From a checkpoint of a small contrastive audio-text model: 39062 training examples, 67.5 epochs.
Rows from block 2 of the text encoder, named by matrix and row number. Rows with one number belong to one neuron. Each number is 128 + 32 x the weight over the matrix's rms, rounded and kept within 0 to 255. All counts start at 0.
# fc1: MLP up (text_encoder.blocks.2.mlp.fc1.weight, 512x128), inputs 32-63
# fc2: MLP down (text_encoder.blocks.2.mlp.fc2.weight, 128x512, transposed), outputs 32-63
fc1.153 [127 120 161 130 142 140 173 150 133 120 101 131 161  89 154 103 130 108 169 148 149 129 119 161 125 127 113 130 105 171 163 191]
fc1.154 [186 113  69 129 133  94 103 109 137 120 141 194 132 165 175 107 157 207 165  79 120 171 140  84 142  86 109  95 141 157  94 121]
fc1.155 [164 114 131 131 129 114 132  89 147 189  84 130 114 146 163 178 118 155  86 110 202 157 156 142 117 188 134  68 122  71 103  83]
fc1.156 [107 100  87 174 116 160 131 131 102 162 139 167 114 134  59 132 187 110 142 154 154 106 109 104  70 104  72 120 178 123 108 132]
fc1.157 [150 113 163 122  98 153 136 159  96 117  95  80 123 115  87 132 139 128 111 150 171 176 195 140 112 144 150 123 136 129 118 102]
fc1.158 [134 130 198 176  70  96 167 105 153 168  66 159 107 141 106  76 118 138  86  77 153 139 162 164 112 143 102 106 145 131 214 108]
fc1.159 [148 167 131 146 132 188 119 154 125 144  95 128  54 136 120 133 135 196 240 107 158 151  93  97 145 111 115 126  90 160 108 101]
fc1.160 [ 96 133 147 159  47 130  97 113 162 107 176 110 119 145 149  54 154 158 116  77 102 191 154  61 119 131 106 131 140 176 140 147]
fc1.161 [126 137 176  74 200 159 129 130 179 167 128 167 149 121 145 106 136 131 113 137 115 127 157 163 163 121 135  86  89 132  78 136]
fc1.162 [130 168 160  89 122 168 118  85 109 117 143  31 131 117 146  95  82 141 127 130 121 169 103 136 124 131  97  48 134 141 148 166]
fc1.163 [164 115  92 147 162 124 142 116 148  99  90 149 150 117 130 124 108 176 129 148 158 148 146 127  78 155 147  85 152 136 144 149]
fc1.164 [175 154 142  88 143 103 166  95 153 163 155  64  91 117  90 107 144 164 110 127 193 125 104 162 120 149  89 128 102 112  42 173]
fc1.165 [141 216  90 145 182 148 138 175 196 118 120  73 141 135  82 133 151 165  78  94 170 130 115 116 110 140 148  79 148 139 113 117]
fc1.166 [164 122  72  85  88 187 139 139 179 192 113 142 141 147  99 166 112  73 177 155 168 161  65 123 197  91 122  91 121 133 153 109]
fc1.167 [102 190  94 119 123 116 140 120  56 136 169 128 227 146 118 170 133 128 157  96 101 100 100 136 158 159  95  95 120  92 162 164]
fc1.168 [ 55  91 124 115 133 121 157 143 136 128 146  98 127 113  82 139 128  79 142 163  96 103 128  89 142 129 122 130 108 155 174 158]
fc1.169 [145 190 130 126  95 134 149 174 136 113 177 125 133 168 187 207 120 120  92  91 136 100 161 138 136 147 209 124 130 120 167 132]
fc1.170 [103 113 116 148 120 133 176  98  73 140 127 114 125  84  69 130  98 127 157 171 105 129 200 122 164 102 153 153 104 110 113 146]
fc1.171 [131 168  75 134  24  96 105 113 119 126 107 153 168 109 121 137 137 153 167  92 128 161 130 121 130 138 170 147 122 130  70  92]
fc1.172 [100 179  89 146 108 134 143 136  89 157 124 176 125 156 121  57 107 129 164 126  64 112 112 135 187  93 120 207 101 110  44 118]
fc1.173 [166 142 164 122 135 123  64  74  98 157  91 123  96 111  99  81 113 127 132 108 116 109  46 130  72 156 117 167 124 171  61 123]
fc1.174 [152 185 142 142 196 128  92 134 123 101 158  89 155 161 100 113  65 175  90  75 112 128  84 145  75 106  58 188 107 135 149  98]
fc1.175 [ 83 148  97 119  86  95 121  94 169 110 125 100 171  93  79  55 154 142  92 133 125  73 183 188  98  85 151  38 106 127 122 101]
fc1.176 [138 119 161 166 141 162 108  89 139 134 107 144 127 137 135 145 136 162 130 126 116 102 124 163 182  98  91 116 147 116 157 163]
fc1.177 [156 122 143 198 118 145 140 106 162 119 134  84  62 129 185 130 138  40 157 158 141 148  76 168 105 123  43 128  86  84 113  99]
fc1.178 [157 111 131 101 164 121 143  96 106 105 143 143 143 119  89 156 155 129  49 141 170 135 113 175 190 144 167 127 146 103 145 120]
fc1.179 [147 154 139 161 185 110 167  95 169 140 159  98 109 191 118 118 132 173 109 162 174  65 115  97 114 173 132 108 108 173 162 149]
fc1.180 [ 85 144  88 108  43 152 129 118 149 126 152 175  91 162 133 168 116  81 139 117 106 137 123 133 142 123  95 156 105 122  96 146]
fc1.181 [145  59 127 130 159 132 138 126 156 128 107  95 122  88 132 122 131 108  93 176 117 173 141 161 124 118 117 153 138 100 161 178]
fc1.182 [ 77 127  86 138 137  82  60 131 170 161 119  99 153 117 132 127 111 193  90 105 132 119 156 169 105 186 109 142 102 128 115 113]
fc1.183 [111 102 111 143 115  99 116  62 117 157 120  94 175 196 135 137 141  79 109 117  94  87 158 143 146 123 147 150 145 221  61  34]
fc1.184 [ 97 116 155 177 110 106 143  81 132 133 156 139 142  84 143 153  90  60 130  50 133 131  75 193 124 107 147 128 146 187 116 171]
fc1.185 [133 185  90 140 154  99 120 114 156  98 176 118 128 106 128 107 151 159 121 192  78 119 161 115 161 169 146 107 179 210 178 146]
fc1.186 [141 173 125 139  92 137 119 137 123 165 109  97 130 146 136 111 112 116 161 152 123 120 120 130 111  97 149 129 175 120 140 127]
fc1.187 [113 128 164 106 119 131 112 158  75 116 115 116 141 147 141 162 132 147 147 120 119  93 118 144 142 112 124 112  79 170 182 119]
fc1.188 [135 134 124 110 135 150  93 141 144 149 112 126 165 126 159 108 174 110  77 198 105 104 121 138 167  92  89  73  45 105 173 153]
fc1.189 [130 122 135 159 126  87 110 143 120 134  81 121 182  79 172 110 139  63  97 143 201 170 128 143 106 126 135  93  96 154 124 120]
fc1.190 [113 170 142 136  34 163  96 138 153 120 175 150  88 110 135 129 139 130  96 133 142 162  51 163  57 145  91 121 116 117 102 121]
fc1.191 [ 89  43 127 194 140 159 104 101 121 149 213 104 147 180 186  84 124 117 112 143 122 145 145  98 203 102 100 127 101 149 149 136]
fc1.192 [123 166 211  97 133 118 105 155 100  81 158 104 168 140 117 104 114 123  69 154 140 139 125 155 114 111 206  78 129 110 161 118]
fc1.193 [134 131 165 134 119 167 157 141 163 134 137 158 134 140  77 123 130 150 119 144 132 114 114 131 127 123 186 125  91 207 129 109]
fc1.194 [112 150 156 123 152  93 169 106 151 137 143 131 153 175 126 171 133  72 104 108 135 144 241 114 130 130 127 130 126 160 133 128]
fc1.195 [104  99  87 113 132 190 197 129 129  99  88  98 136 109 109 184 151 158 136 158 129 167 115 116 181 147  94 202 135 148  86  68]
fc1.196 [130 224 102 139  93  99 139  87 194  99 165 153 158 170  63 113 133 111 127 143 153  98 161 162 137 136  83 132 166  73 101 123]
fc1.197 [106 126 162 100  94 118 124 133 120 120 130 134 143 118  96 102  70 146 144 172 142  67 102 138 187 139 164 112 136 160 150 119]
fc1.198 [132 158 129 115 141 115 138 116 126 120 126  64 172 166 159 115  82 123 107 183 116 101 121 160  52 178 114 122 163 148 151 104]
fc1.199 [197 184 111 101 118 148 140 108 177  58 134 155 198 119 119 146  86 162  97 123 121  96 162 133 101 111 156 147 124  78 135  97]
fc1.200 [104 144 150 126  89 184  93 140 149 140 128 180 162 169 144 165 115 117 154  98 143  98 158 102 163 125  96 116 146 139 130 135]
fc1.201 [210 189 116 146 161 165 162 147 119 173 165 172 105 131 132 212 128 128 124 147  96 122 136 127 197 103 113 130  72 135 158 115]
fc1.202 [193 137 164  87  93 175 115  79 135  32  89 106 104 173  88 147 163 132 158 143 117 163  69 170 125  98 125 176 161  72  83 137]
fc1.203 [109 107 116 170 159 126 106 119 137 192 152 188 181 174 202 144 186 125 107 172 150 168 116 160  98 129 159 132 138 113 151 161]
fc1.204 [142 117 176  87 170 167 132 152 105 122 115  81 168 132 180 110 131 148 166 121 155 104  86 125 145 140 100 158 161 161 139 132]
fc1.205 [162 149 116  79 154 104 115 115 103 149 137 126 138  94 132 120 160 207 151 120 177 165 126 154 120  81 123 167 121 176 106 116]
fc1.206 [221 180 140 125  76 121  78  75 131 101 182 165 103 145  89 102 125 121  81 111 105 122 151 147 115  90 160 108 106 185  83 140]
fc1.207 [143 141 157 130 147 159 105 170 137 194 105 112 142 109 153 151 163  75 130 117  85 110 110 138 235 153  77 137 172  84 111 111]
fc1.208 [ 92 130  65 167 138 137 122  88 154  94  90 144 164 178 130 132  85 118  65 100 169 157 103 151 126  69 153 118 108 101  74 152]
fc1.209 [139 182 149 146 104 115 154  84 151 129  97  68 137  97 156 144  84 108 111  78 153 139  95 110 103  81 146 130 123 130  62  97]
fc1.210 [159 130 154 108 152 164 179 136 155  93 117 108 200 118  60  86 145 106 100 116 180 150 135 129 106 188  89 121 146 129 133 161]
fc1.211 [ 90  67 160 147 144  97 185 184 120 102 175 117 115  57 135  83 153 103  96 137 155 130 124 117 157 125 135  73 112  97  58 118]
fc1.212 [156 136 120 131 114  84  88  87 115 152 106 181 132 167 175 112 135 102 137  84 107 133 100  96 108 183 135 115 168 113 141  99]
fc1.213 [107 119 116 114  93 134 144  77 128 190  94 112  98 133  64 123 124  76  77 115  81 170 146 109 148 167 123 145 123  89 145 122]
fc1.214 [131 139 105  88 100 140  99  81 113 123 107 136 130 156 137 128  84 154 113 190  82 128  71  88 108 124 106 150 127  96 102  83]
fc1.215 [ 86 157 137  77  69 175  68 202 154 130 141  82 121 116 148 138  93 171 129 153 148 168 112 144 109 126 121 104  98 111 189 104]
fc1.216 [ 98  91 118  65 137 162 119 128 154 135 138 118 139 130 140  69 117 162 123 118 146 127 119 129 113 125 141 143 124 126 147 159]
fc1.217 [157 117 129 123 176 165 125 117 141 148 144 123 120 128 127  88 147 149 176 135  98  58 142 105 112 125 143 137 151 122 175  99]
fc1.218 [125 109 133 106 146  85  91 200 179  94 117 115 164 189 153  79 101 104 123 142 113 109  89 142 155 141 128 119 124 142 132 105]
fc1.219 [123 146  98 162 111  76 163 155 126 101 144 101 146  89 194  83 115 149 156 131 108 198 176 139 103 137 118 109 118 163 105 144]
fc1.220 [144 199 160 155  77 133 111  62 128  74 129 177 145 106 188 171 134 145 161 107 112  94  74  68 120 129 146  65 144 180 154 111]
fc1.221 [104 133  95 105 145 101 192 110 137 111  78 149 148 109 140 102 157 159 169  81 153 170  69 142  61  86 137 169  89 141  67  83]
fc1.222 [ 78 100 131 132 183 133 131 131 134 155  81  89 101  81 137 122  89 138 129 119 178 163 154 101 107 137 157 151 140 113 108 163]
fc1.223 [103 172  63 100 131 133 149 147 163 103 143  93 143 134 193 117 127 185 120 140 119 101 164  97 131 140 101 108 153 164 132 132]
fc1.224 [ 71 110  82  84 100 115 143 130 117 123 118 104  48  96 120 104  90 126 105  94 130 119 133 118 143  46 139 157 180 125  88 170]
fc1.225 [105 122 134 157  98 130  95 126 156 143 101 173 182 158 143 123 144 100  73 103 142  89 120 125 144 111  69 139 151 144  90  97]
fc1.226 [152  81 141  79 100 152  95 114 198 183 130 145 196 108  91  75 116 189  79 118  67 174  76 151 181 103 115 156 193 137 141 129]
fc1.227 [105 142 138 136 104 110 114 101 125 166 111  96 160 151 188  87 120 124 116 133  91  42 175 150 137 149 158 124 179 136 150 109]
fc1.228 [151 154 117 118 159  96 126 116 167 196 154 109 105  93 105 169 155 148  72 161 138 103 117 136 133 139 103 148 124 156 154 107]
fc1.229 [141 173 111 145 162 152  87 124 182 148 138 162  92 157  89 144 179 159 149  77 104 175 126 166 100  99 124  96 130 133 128 140]
fc1.230 [106 119 114  84 116  91  93 150 214  94 128 112  86 124 125 173 129  35 167  94 117  63  85 153 156 163 124 107  94 151  89 115]
fc1.231 [ 92  79  87 111 124 127 101  93 137 135 109 186 110 162 120 121 167 153 172  96 124  85 127 113  71 105 158 152 174  92 184 121]
fc1.232 [169 105 195 128 112 161 164 130 169 154  80 110 113 158 137 197 105 147  86  72 120 147 126 150 162 119 128 109 188 137 150  66]
fc1.233 [ 93 101 106 148  90 135  80 140  76 110  78  86 133  51 112  82  83  93 166  50 155  72 167 169 130 120  86 112 150 123 161 181]
fc1.234 [105 164  48 157 140 116 107  91 164 172 168 170  83 106  83 133 153 107 110  83  98 101 137 149  75  68 103  96  49 136 131 110]
fc1.235 [139 133 119 115 146 132  94 162 112  98 184  95 118 165 132 129 134  95 164 187 201  28 182 127 144 173 108 190 131 127  97 177]
fc1.236 [142 128 129 135 150 206 167 120 202 106 105 118 115  83 119 125 158  72 147  94 140 169 117 137 102 115 116 113 155 123 184 198]
fc1.237 [165 123 140 116 152 111 176 109  82 163 153 113  62 114 154 137  62  98 107 113 110 138  63 160 154  99 115 145 113 190  85 179]
fc1.238 [181 129  95 157 140 137  85  79 155 131 127 194 120 133 153 176 117 127 133 142  87  32  91  75 114 160 153 171 108 101 135 123]
fc1.239 [139 100 127 160 135 125 130 131  80 121 223 151 170 148 128 187 217  49 112 133  85 113 172 124  86 117 101 107 143 208 160 111]
fc1.240 [140 135 143 130 146  88 118 156 103 100 135  53 153 162 112  58 173 118 155 154 144 172 113 158 137 137 109 169 146 113 169 128]
fc1.241 [ 79 161 152  88 141 145 107 159 142 113 135 127 133 139 142 115 126  98 126 116 170  66 151 149 187 134 125 186 111 105 118 132]
fc1.242 [138 120 135 138 160 108  99 106 109  96 113 192 130 142 103 161 102 130  76  85 161  86 138  89 121 119  86 116 132 154  67 145]
fc1.243 [113 122 155 126 112 107  84 100 145 112 211 123 109 119 111 135 147 146 108 153  51 126  89 166 158 104  61 168 138 108  88 113]
fc1.244 [105 102 115 144  72 140 136  68 151 126  96 197 195 168 176 104 178 119 147 119 156 192  84 108 109 121 160 133  79  85 143 105]
fc1.245 [125 126  60 122  91 145 215 124 157 124 162 115 121 101 171 128 157 134 106 142 103 122 116 154 129 149 149 173 157  99 107 116]
fc1.246 [144 151 143 156 100 143 117  89 136  84 160 138 116 115 131 180 121 159 130 153 118 131 134 122 135 116  68 171 127 134 193 118]
fc1.247 [161 128 144 119 150 147 168 101  55 135 139 122 114 140 139 161 138  97 155  90 113  84 129  82  85 102 138 134 105 171  71 112]
fc1.248 [141 165  79 160 104 115 201 115  72 148 137 113 196 143 123 150 190  94 189 149 101  80 135 166  75 164 150  59  85 124 103 135]
fc1.249 [ 73 131 152 159  86 114 144 134  97 134 131 104  81 100 145 138 153 147 103 111 150 115 107 108 113 193  97 126 158 161 120  66]
fc1.250 [198 103  57 126 119 122  87 132 137  72 179 117 113 183 116 172  14 149 198 167  82 103 120 112 121 160 140 176 121 189 147  49]
fc2.153 [ 87 111 149  92 166 113 122 118 178  92 158 123 138 105 144 100 105 118 206  74 116 138 135 124  85 118 127 141  93 129 135 108]
fc2.154 [131 190 193  75 103 128 105 157 156 108  75 107 159  80  96 135 124 173 114 140 185 122 128 131 157 119 142 151 127 110 130  89]
fc2.155 [161 128 100 127  78  78 152  98  87 148 143 138 144 130 155 101 102 146 137 154 180 137 109  34 159 143 139  97 144 173 166 165]
fc2.156 [179 154  95 198 142 132 109  91 177 105 124 125 102  64 116 159  93 179 163 165  85 109 103 151  42  85 174 111 150 163 153 175]
fc2.157 [150 100 143 126  53 132 153 149  89 129  68 103 105 122  86 127 150 104  54 175 159 156 150 116 107 138  92 174 118  97  77 181]
fc2.158 [ 88  69 160 157 170 151 169  84 117 144 143 142 144 107 119 116 162 167 177 102 121 141 138 161 105 195 124 123 163 136  95 126]
fc2.159 [121 165 174  98 174 161 110 142 129 111  95 122 134 189 170  95 139  89  81 100 120 113 112 118 186 168 139 131  72 139  76 125]
fc2.160 [108 148 102 144  84 131 115 116 114 134 107  77 125 154 108 128 126 150 163  82 163 146 134 168 162  82 138 137 127 159 134 135]
fc2.161 [100 155 168 144 104 103  98 161 143 167 144 204 159 129 113  44 171 149 102 104 155 109 112  92 101 138 118 135 136  82  61 150]
fc2.162 [106 161 113 145 138  98 112 132  99 125 101 148 114 168 146 137 135  93 169 161 104 125 155  97 143 121 150 164 110  65 151  65]
fc2.163 [128 112 104 100 165  93 139  81  90 178 132 168 141 159 123 112 125  89  97 113  80  95 122  99 158 155 164 112  77 154  98  64]
fc2.164 [152 153 134 149 117  62 173  81  51  99 116 107 116 122 172 146 114 101 123 167 115  96 125 102 173 176 146  94 114 108 163 106]
fc2.165 [108  94  94 133 112 111 162 185 110 139 114  89 175  85  88  84 145 184 107 109  93  95 108 173 146 152 120 140 137 168  64 131]
fc2.166 [143 125 101 183 162 131 152 121 118 171  82 134 161  70 140 134 180 125 162 122 141 152 105 147 132 134 109  92 119 120 129  99]
fc2.167 [119 126 113 150 121 111 100 118 168 185 177  92 116 166 108 129 175 178 121 103 116 169 102 128 109 128 164 106 115 163 128 176]
fc2.168 [ 61 131 132 138 155 124 137 134  75 113 100 156 157 124  93 124 149 167  73 200 111 188 132 132 168 124  65 156 100  81 116  99]
fc2.169 [110 175 145 123 156 119 163  87 132 148 103 161 151 115 155 147 118 122 172 121 159 142 101 192 119 174 141 107 110 161 130 180]
fc2.170 [143 130 135 152  78 188 133 176 113 116 138 117 117 128 147 182 140 117 172 142 106 173 141 145 166 108 105  93 104 148 128  97]
fc2.171 [ 64 159  48 148  70 145 109 178  94 131 149 125 193  86 121 140 107 128 189 106 122 122  87 121 121 181  64  93 159 110 132 141]
fc2.172 [175 179 124 114 149 115 157 132 109  99  98 141 176 143 105 170 210 116 154 172 147 177 114 175  81 123 141 159 124  65 149 156]
fc2.173 [146 126 136 130  84 105  98 222 119 152 131 134 139 179 169 135 139 139 147 174 164 135 199  77 160 143  91 136 140 180 121 176]
fc2.174 [ 86 111 155  24 170 127 128 136  70 160 107 155 101 132  80 196 124 128 156 129  85 158  84 136 150 140 131  87 140 133 127 100]
fc2.175 [128 108 105 108 105  85  77 115 151 198 159 180 188 118 155 114 123 108 195 157 142 133 137 142  88 100  88  95  83 176 113 136]
fc2.176 [182 128 124  59 181 146 144 153 120 118  95 179  98  92 144 128 133 133 100 121 102  75 163 113 155 106 150 104 186 137 142 166]
fc2.177 [171 115 117  97 112 163 102 116 119  97 130 102 102 137 199 131 121 104 127 135 142 116 172 178 136 140 140  95 143 132 152 127]
fc2.178 [166 122 162 122 158  98  85 113  87 162 154 147 174  85 174 111 158 158 137 130 146 129 109 136 108 115 148 102 170 148 174 122]
fc2.179 [163 167 137 122 131 147 165 133  89 134 109  71 176 117 112  61 175 206 148 206 130  79  93 115 164 138 133 169 133 125 130 210]
fc2.180 [ 97 126 132 137  84 106 118 165 134  64 134 134 140 141 114 129 116  91 148  89 109 140 148 145 111 122  74  46 124 117 198  90]
fc2.181 [ 77 119 157 106 157 140 108 100 147  97 132 123 135 151 143  90  93 128 149 117  96 144  98 103  76 101 109 166 116 107 139 116]
fc2.182 [ 91 115 170 164 185 180  55  93 144 136 111  99 137 184 130  81 130 158  98 121 104 111 146  99 182 167  94  92 140  74  95 132]
fc2.183 [ 89 140 158 160 177 116 107 106  79 123 166 152 116 153 138 137 145 138 124 104  80 107  65 192 153 153 155 121  90 130 103 216]
fc2.184 [131 104 135 145 127 155 100  87 112  76 143 182 149 156 128 137 179 162 177 137 134 120 118 153 123 100 135 146 123 167  74  98]
fc2.185 [ 74  66 131 130 110  86 118 181 119 127 109 103 101 147 121  72 128 125 156 103 100 163 202  84  70 170  70 149  96 127 150 161]
fc2.186 [139 138  98 122 173 156 134 105 113  91  95  92 156 117 137 115 123 181 134 124  90 175 141 122 154 140 103 149 133 116 109 125]
fc2.187 [129 184 147 113 127 124 109 131 109 128  93 110  89 201 110  81 116 147  77 164 145 178 187 151 127 126 137 119 174  93 103 178]
fc2.188 [204 178 131 120 122 152 139 112 172  94 122 188 107 115  92  73 156 122  55 159 158  98 151 168  97 140  95 128 152 117 141 181]
fc2.189 [111 132 114 127 105 188 104 162  82 145 113  66  59 127  94 100 134 157  98 140  53 182 134  64  75  67 172 153 126 154 141 194]
fc2.190 [118 138 118  64 118 119 148 142 173 168  68 147 135 171 108  80 137 120 149  92  88 166 173 175 119 169 140 127 204 130  89 112]
fc2.191 [101 142 155 172 105  71 176 119 161 179 170 117 129 158 132  99 115 149 168 126 104  89 149 145 145 153 149 150 185 163 159  68]
fc2.192 [161 104 155 128 161 133 157 182 135 122 110  93  83  82  75 115  71 115  92  95 176 163 121 161 194 122  95  93 154 152 152 175]
fc2.193 [133 128 158 100 142 103 131 110 104 123 101 140 125 145 148  43 112 143 159 133 188  58 158  81  64  98  85 188 138 119 135 148]
fc2.194 [104 110 140  93 145 148 101 177 103 117 148 151 134 139 151 153 111 117 114 103 100 145 178 156  79 107 162 129 203  93  68 185]
fc2.195 [118 110 151 152 146  85 132  44 139  90 173 158  89 125 194 164 143 112 121 160 144 172  93 127 122  90 140 149 138 185  95 107]
fc2.196 [122 130  93 139  82 155 134  78 147 171  50 147 154 150 108 191 147 146 153 170 115 113  73  69 165 132 140  93 160  93  30 117]
fc2.197 [136 118 121 126 194 164 122 129 121 119 127  95  78  99 110 188 136 153 100  82 125  73 124  89 107  80 134  76 128 187 150  90]
fc2.198 [175 169  90 179 146 155 144 129 127 129 136 125 168 124 109  60 114  86 161 131 152 154 149 139 139 150 111  98 149  79 146 126]
fc2.199 [110 100 155 145 118 132 165  65 156 113 107 142  74 103 159  99 206 156 135  99 106 147  92  92 159 125 129 139 101  99 136 194]
fc2.200 [106  98 141 106 175 125  46  71  62 113 136 182 145  99  91 114  50 120 125 136 141 160 122 152 105 179 130 126 146 123 138  89]
fc2.201 [157 102 119 179  79 144 101 103 160 198  95 134 125 125 139 110 116 153 182  71  98 104  85  93 148 177 101 133  71 124 136 192]
fc2.202 [133  99 109  68 135 116 110  89  75 111 159 126 124 156  45 182 129 122 101 170 147  71  99 154 165 164 109 113 115 156 110 118]
fc2.203 [120 122  90  68 127 163 148 139 102 177 117 131 152 101 136 121 152 117  97 130 100 116  76 140  93 160 168 121 124 135 129 121]
fc2.204 [169 149 122 153  97 169  98 146 132 105 114 134 112 114 126 107 176 129 105 122  35 146 160  91  95 137 130 110 142 125 148 159]
fc2.205 [ 87 136  64 147  98  99 152 161 139 101 139 163 146  90 149 150 182 140 114 122 116 227 141 140 146 136 116 156 156 121  87 110]
fc2.206 [149 166 149 169 117  98 144 131  93  58 134 126 176 186 100  96  86 154 179 168  49  61 146 121 107 103  96  80 155 113 184 176]
fc2.207 [130  78  78 129  94 181 136  65 105  89 125  77 157  85 110 118  77 117 146 143  37 122 161 104 209 154 186 108 195 139 142 133]
fc2.208 [124 107 150  81 106  36 152 150 113 125 129  83 157 145  94  75 131  82 130 120  74 105 146 143 153 101  93 116 149 143  68 100]
fc2.209 [133 115 134 136  21  98 179 129  81 150 176 140  89  78 145 154 122 156 155 155 140 108 153 215  97 158 185 146 106 146  69 134]
fc2.210 [108 154 111 140 116 136  88  92 153 142  74 157  86 143 114  99 122 130 137 138 125 106 148 117 142 107  80 111 151 103 115 123]
fc2.211 [146 160  92  76 153  83 121  96 143  93  67 121 120 168 102 141  56 153  80 104  83 147 145 154 123  95  70 146  89 153 111 144]
fc2.212 [137 127 139 114 143 108 154 116 121 142 113  73 135 145 130 140 143 121 133  72 183 149 107 119 164  66 110 156 159  72  75 115]
fc2.213 [118 101 135 132  95  97 121 146 216 124 126 125  95 129 117 134 111 133 160 135 135 129 147 125  86 138 112 168 115 156  81 169]
fc2.214 [109 167 142 142 100 151  89  40 199 140 130 151 124 101 162 161 160 157 126 155  98 162  70 153 137 174 108 118 119 134 124 106]
fc2.215 [117  77 151 142 160  97 143 141  78 107 140  63  75  86 168 106 136  70 140  78 143  92 167 205  79  65 182 177  78 152  99  71]
fc2.216 [177 159 107 148 152 137 101 135 177 163 104 146 213 103 129  98 165 112 174 118 135 148  99 177 110  97 100 178 124  97 134 166]
fc2.217 [ 86 119 182 175 117 189 106 153 173 143 154 104 108  97 113 148 192 178 172 156 136 115 151 152 132  89 134 100 169 129 127 126]
fc2.218 [140 127 176 142 165 110 132 113  82 106 103 109 166 167 116 134 135 133 131  82 128  67 110 110  99 127 117 158 166  72  71 127]
fc2.219 [138 108 104  81 151 166  64 108 149  87 152 156 121 122 140 121 155 151  58 120 149 110 137 122 141  98 122 145 102 153 123 138]
fc2.220 [130  83 175 159 114  78 107 105 111  85 118 126 132 126  65 157 128 159  74 118  99 153 126 146 105 161 144 131 122 163 118  96]
fc2.221 [124  81 156 170 168 104 128 150 144 142 151 152 109  75  70  88 103 143  93 175 170  87 191 149 138 122 126 153  96  99  74 137]
fc2.222 [ 99 171 101 108 126 159  71 130 102  89 168 131 170 158 161 152  50 156 161 121 125  94 126 116  89 125 161 127 121 146 118 147]
fc2.223 [148 111 101 152 110 159 153 179 148 126 108 141 147  97 164 178 111  93 177 129 204 177 130 173 178 170 134 111  89 149 184 149]
fc2.224 [144 125  71 143 142  80 139 114 195 148 141 136 137 156 160  88 120  95 103 154 137  80 124 163 127 114 123 147  96 147 168  97]
fc2.225 [127 117 140  92 105  74 160 143 105  97 140 165  82 100 174 114  81 175 136 176 156 138 118 116  79  94 129 123 135 113 118 175]
fc2.226 [127 123 128 123 100  97 110  90  94 106  75 116 156 114 154  73 138 119  97 158 130 172  99 126 104  76  98 107 154  86 108 129]
fc2.227 [102 163  95  79 138  68 108 110 111 122  68 170  78 123 116 167 118  88 157 144 175 122  57 168 173 138 127 125 186  83  89 143]
fc2.228 [148 149 140  85 103 116 127 148 140 140 175 132  64 165 117 160 195 158 124 137 150 178 104 129 157 116 170 120 123 159 244 129]
fc2.229 [104  76 110 121 113 165  78 170 144  70 121 130 128 108  97 126 148 122 138 124  57  66  83 170 122 111 169 152 114  66  84  88]
fc2.230 [ 68  89  94 103  55  72 155 105 216  83 120  94 131 133 134 171  72 152 120 143 115 168  74 154 155 202 162 128 130 120 144 112]
fc2.231 [150 130 139 108  73 169 132  78  97 136 140 149 119 159 194 104 116 120 147 106 146 146 128 154 137 129 178 108 119 118  87 145]
fc2.232 [135 126 107  44 141 189  73  72 136 138 134 135  97 108 110 100 168 150 154  80  84 191 128 139 102 151 148  90 123 101 180  94]
fc2.233 [ 83 106 138 116 119 123 143 126  96 173 170 121  87 137 131  98 130 154 170 107  98 139 141  65  90 174 125 116 150 127 125 178]
fc2.234 [147 151  82 152 160 131 135 113 118 119 159 152 156 114 155 119 115 157 166 216 161  98 116 188 133 202 105  74 147 117 111  89]
fc2.235 [ 88 156 122 112 146 103 153 129 111 117 153 183 193 126 132 113 100  97 155 148 140 116  39 141 163 143 161 105  96 202 124 148]
fc2.236 [ 89 140 169 121  74 155 139 104  97 110 184 167 146 137 135 116 136 172 163 123 145 131 136  85 160 188 125 137 192  64 112 147]
fc2.237 [130 166 157 121 148 125 124 152 159 126 132 165 135 100 203  87 132 148 154 105  72 120 133  64  90 127  71  66 129  97 104 128]
fc2.238 [ 90  17  93 164  83 193 122  92 103 154 168 106 158 155 148 170 103 146  86 144  99 115 150 140 136 162  98 125 113 114 149 172]
fc2.239 [119 136 178 200 109  80 136  77 117 142 163 126 115 204 122 148 163 139 148  80 141 117  98 174 133  75 110 153 126 200 169  89]
fc2.240 [138 177 103 148 146  66 134 142 122 167  84 116 113 104  79  97  63 111 115  75 116 189 146 148 173 125 122  89 157 116 115 153]
fc2.241 [ 89  95  75  80 208 168 124 127 135  93  95 135 115  97 122 106 125 170 178  99 140  57 137  99 121 156 135 137  88 108  87 121]
fc2.242 [108 164 142 124 100 145 132  97 182 163  92 152 106 130 163 134 127 161 109  92 129 135 168 186 172 106 140 187  88 133 154  78]
fc2.243 [118 149  75  94 159  64 175 116  93 138 137 120 172 103 106 166  61 147 131 125 146  99  94 111 114 151 123 146 126 136 108 117]
fc2.244 [112 116 115 134  97 118 179 125 163 188  99 175 104 111 111 143 115 165 139  75  94 107 129 182 148  58  76 179 106 114  96 144]
fc2.245 [137 133  77 119 147  78 117 125 134 165 108  62 159 171 138 102 123 141 147 168 134 166 138  97 138 139  71 136 106 150 121 167]
fc2.246 [103  82  53 146 166 170 113  87 135 152 141 116 127  84 126 184  71 129 108 142 148 131 122 131 124 123 144 138 168 150 142 116]
fc2.247 [133 157  95 174 146  99 144 113 100 130 131  93 157  95  94 180  75 207 119  84 119 108 131 121  99 100 138  95 128  91  89 132]
fc2.248 [147 165 151 161 132 122  67  95  70 126 123 131  59 145 143  76 113 148 158 144 120 141 124 119 130 103 144 158 123  94 170 134]
fc2.249 [159  80 135 147 143 173 129  97 149 118 119 141 109 121 206 145 159  86  94 135 143 122 116 128 125  75 131  86 151 108 103 208]
fc2.250 [ 79 174 144 100 136 166  87 109  97 121 134 111 100 120  72 139  95 156 113 172 150 177 135  70 184 149 103 148 120 176 143  93]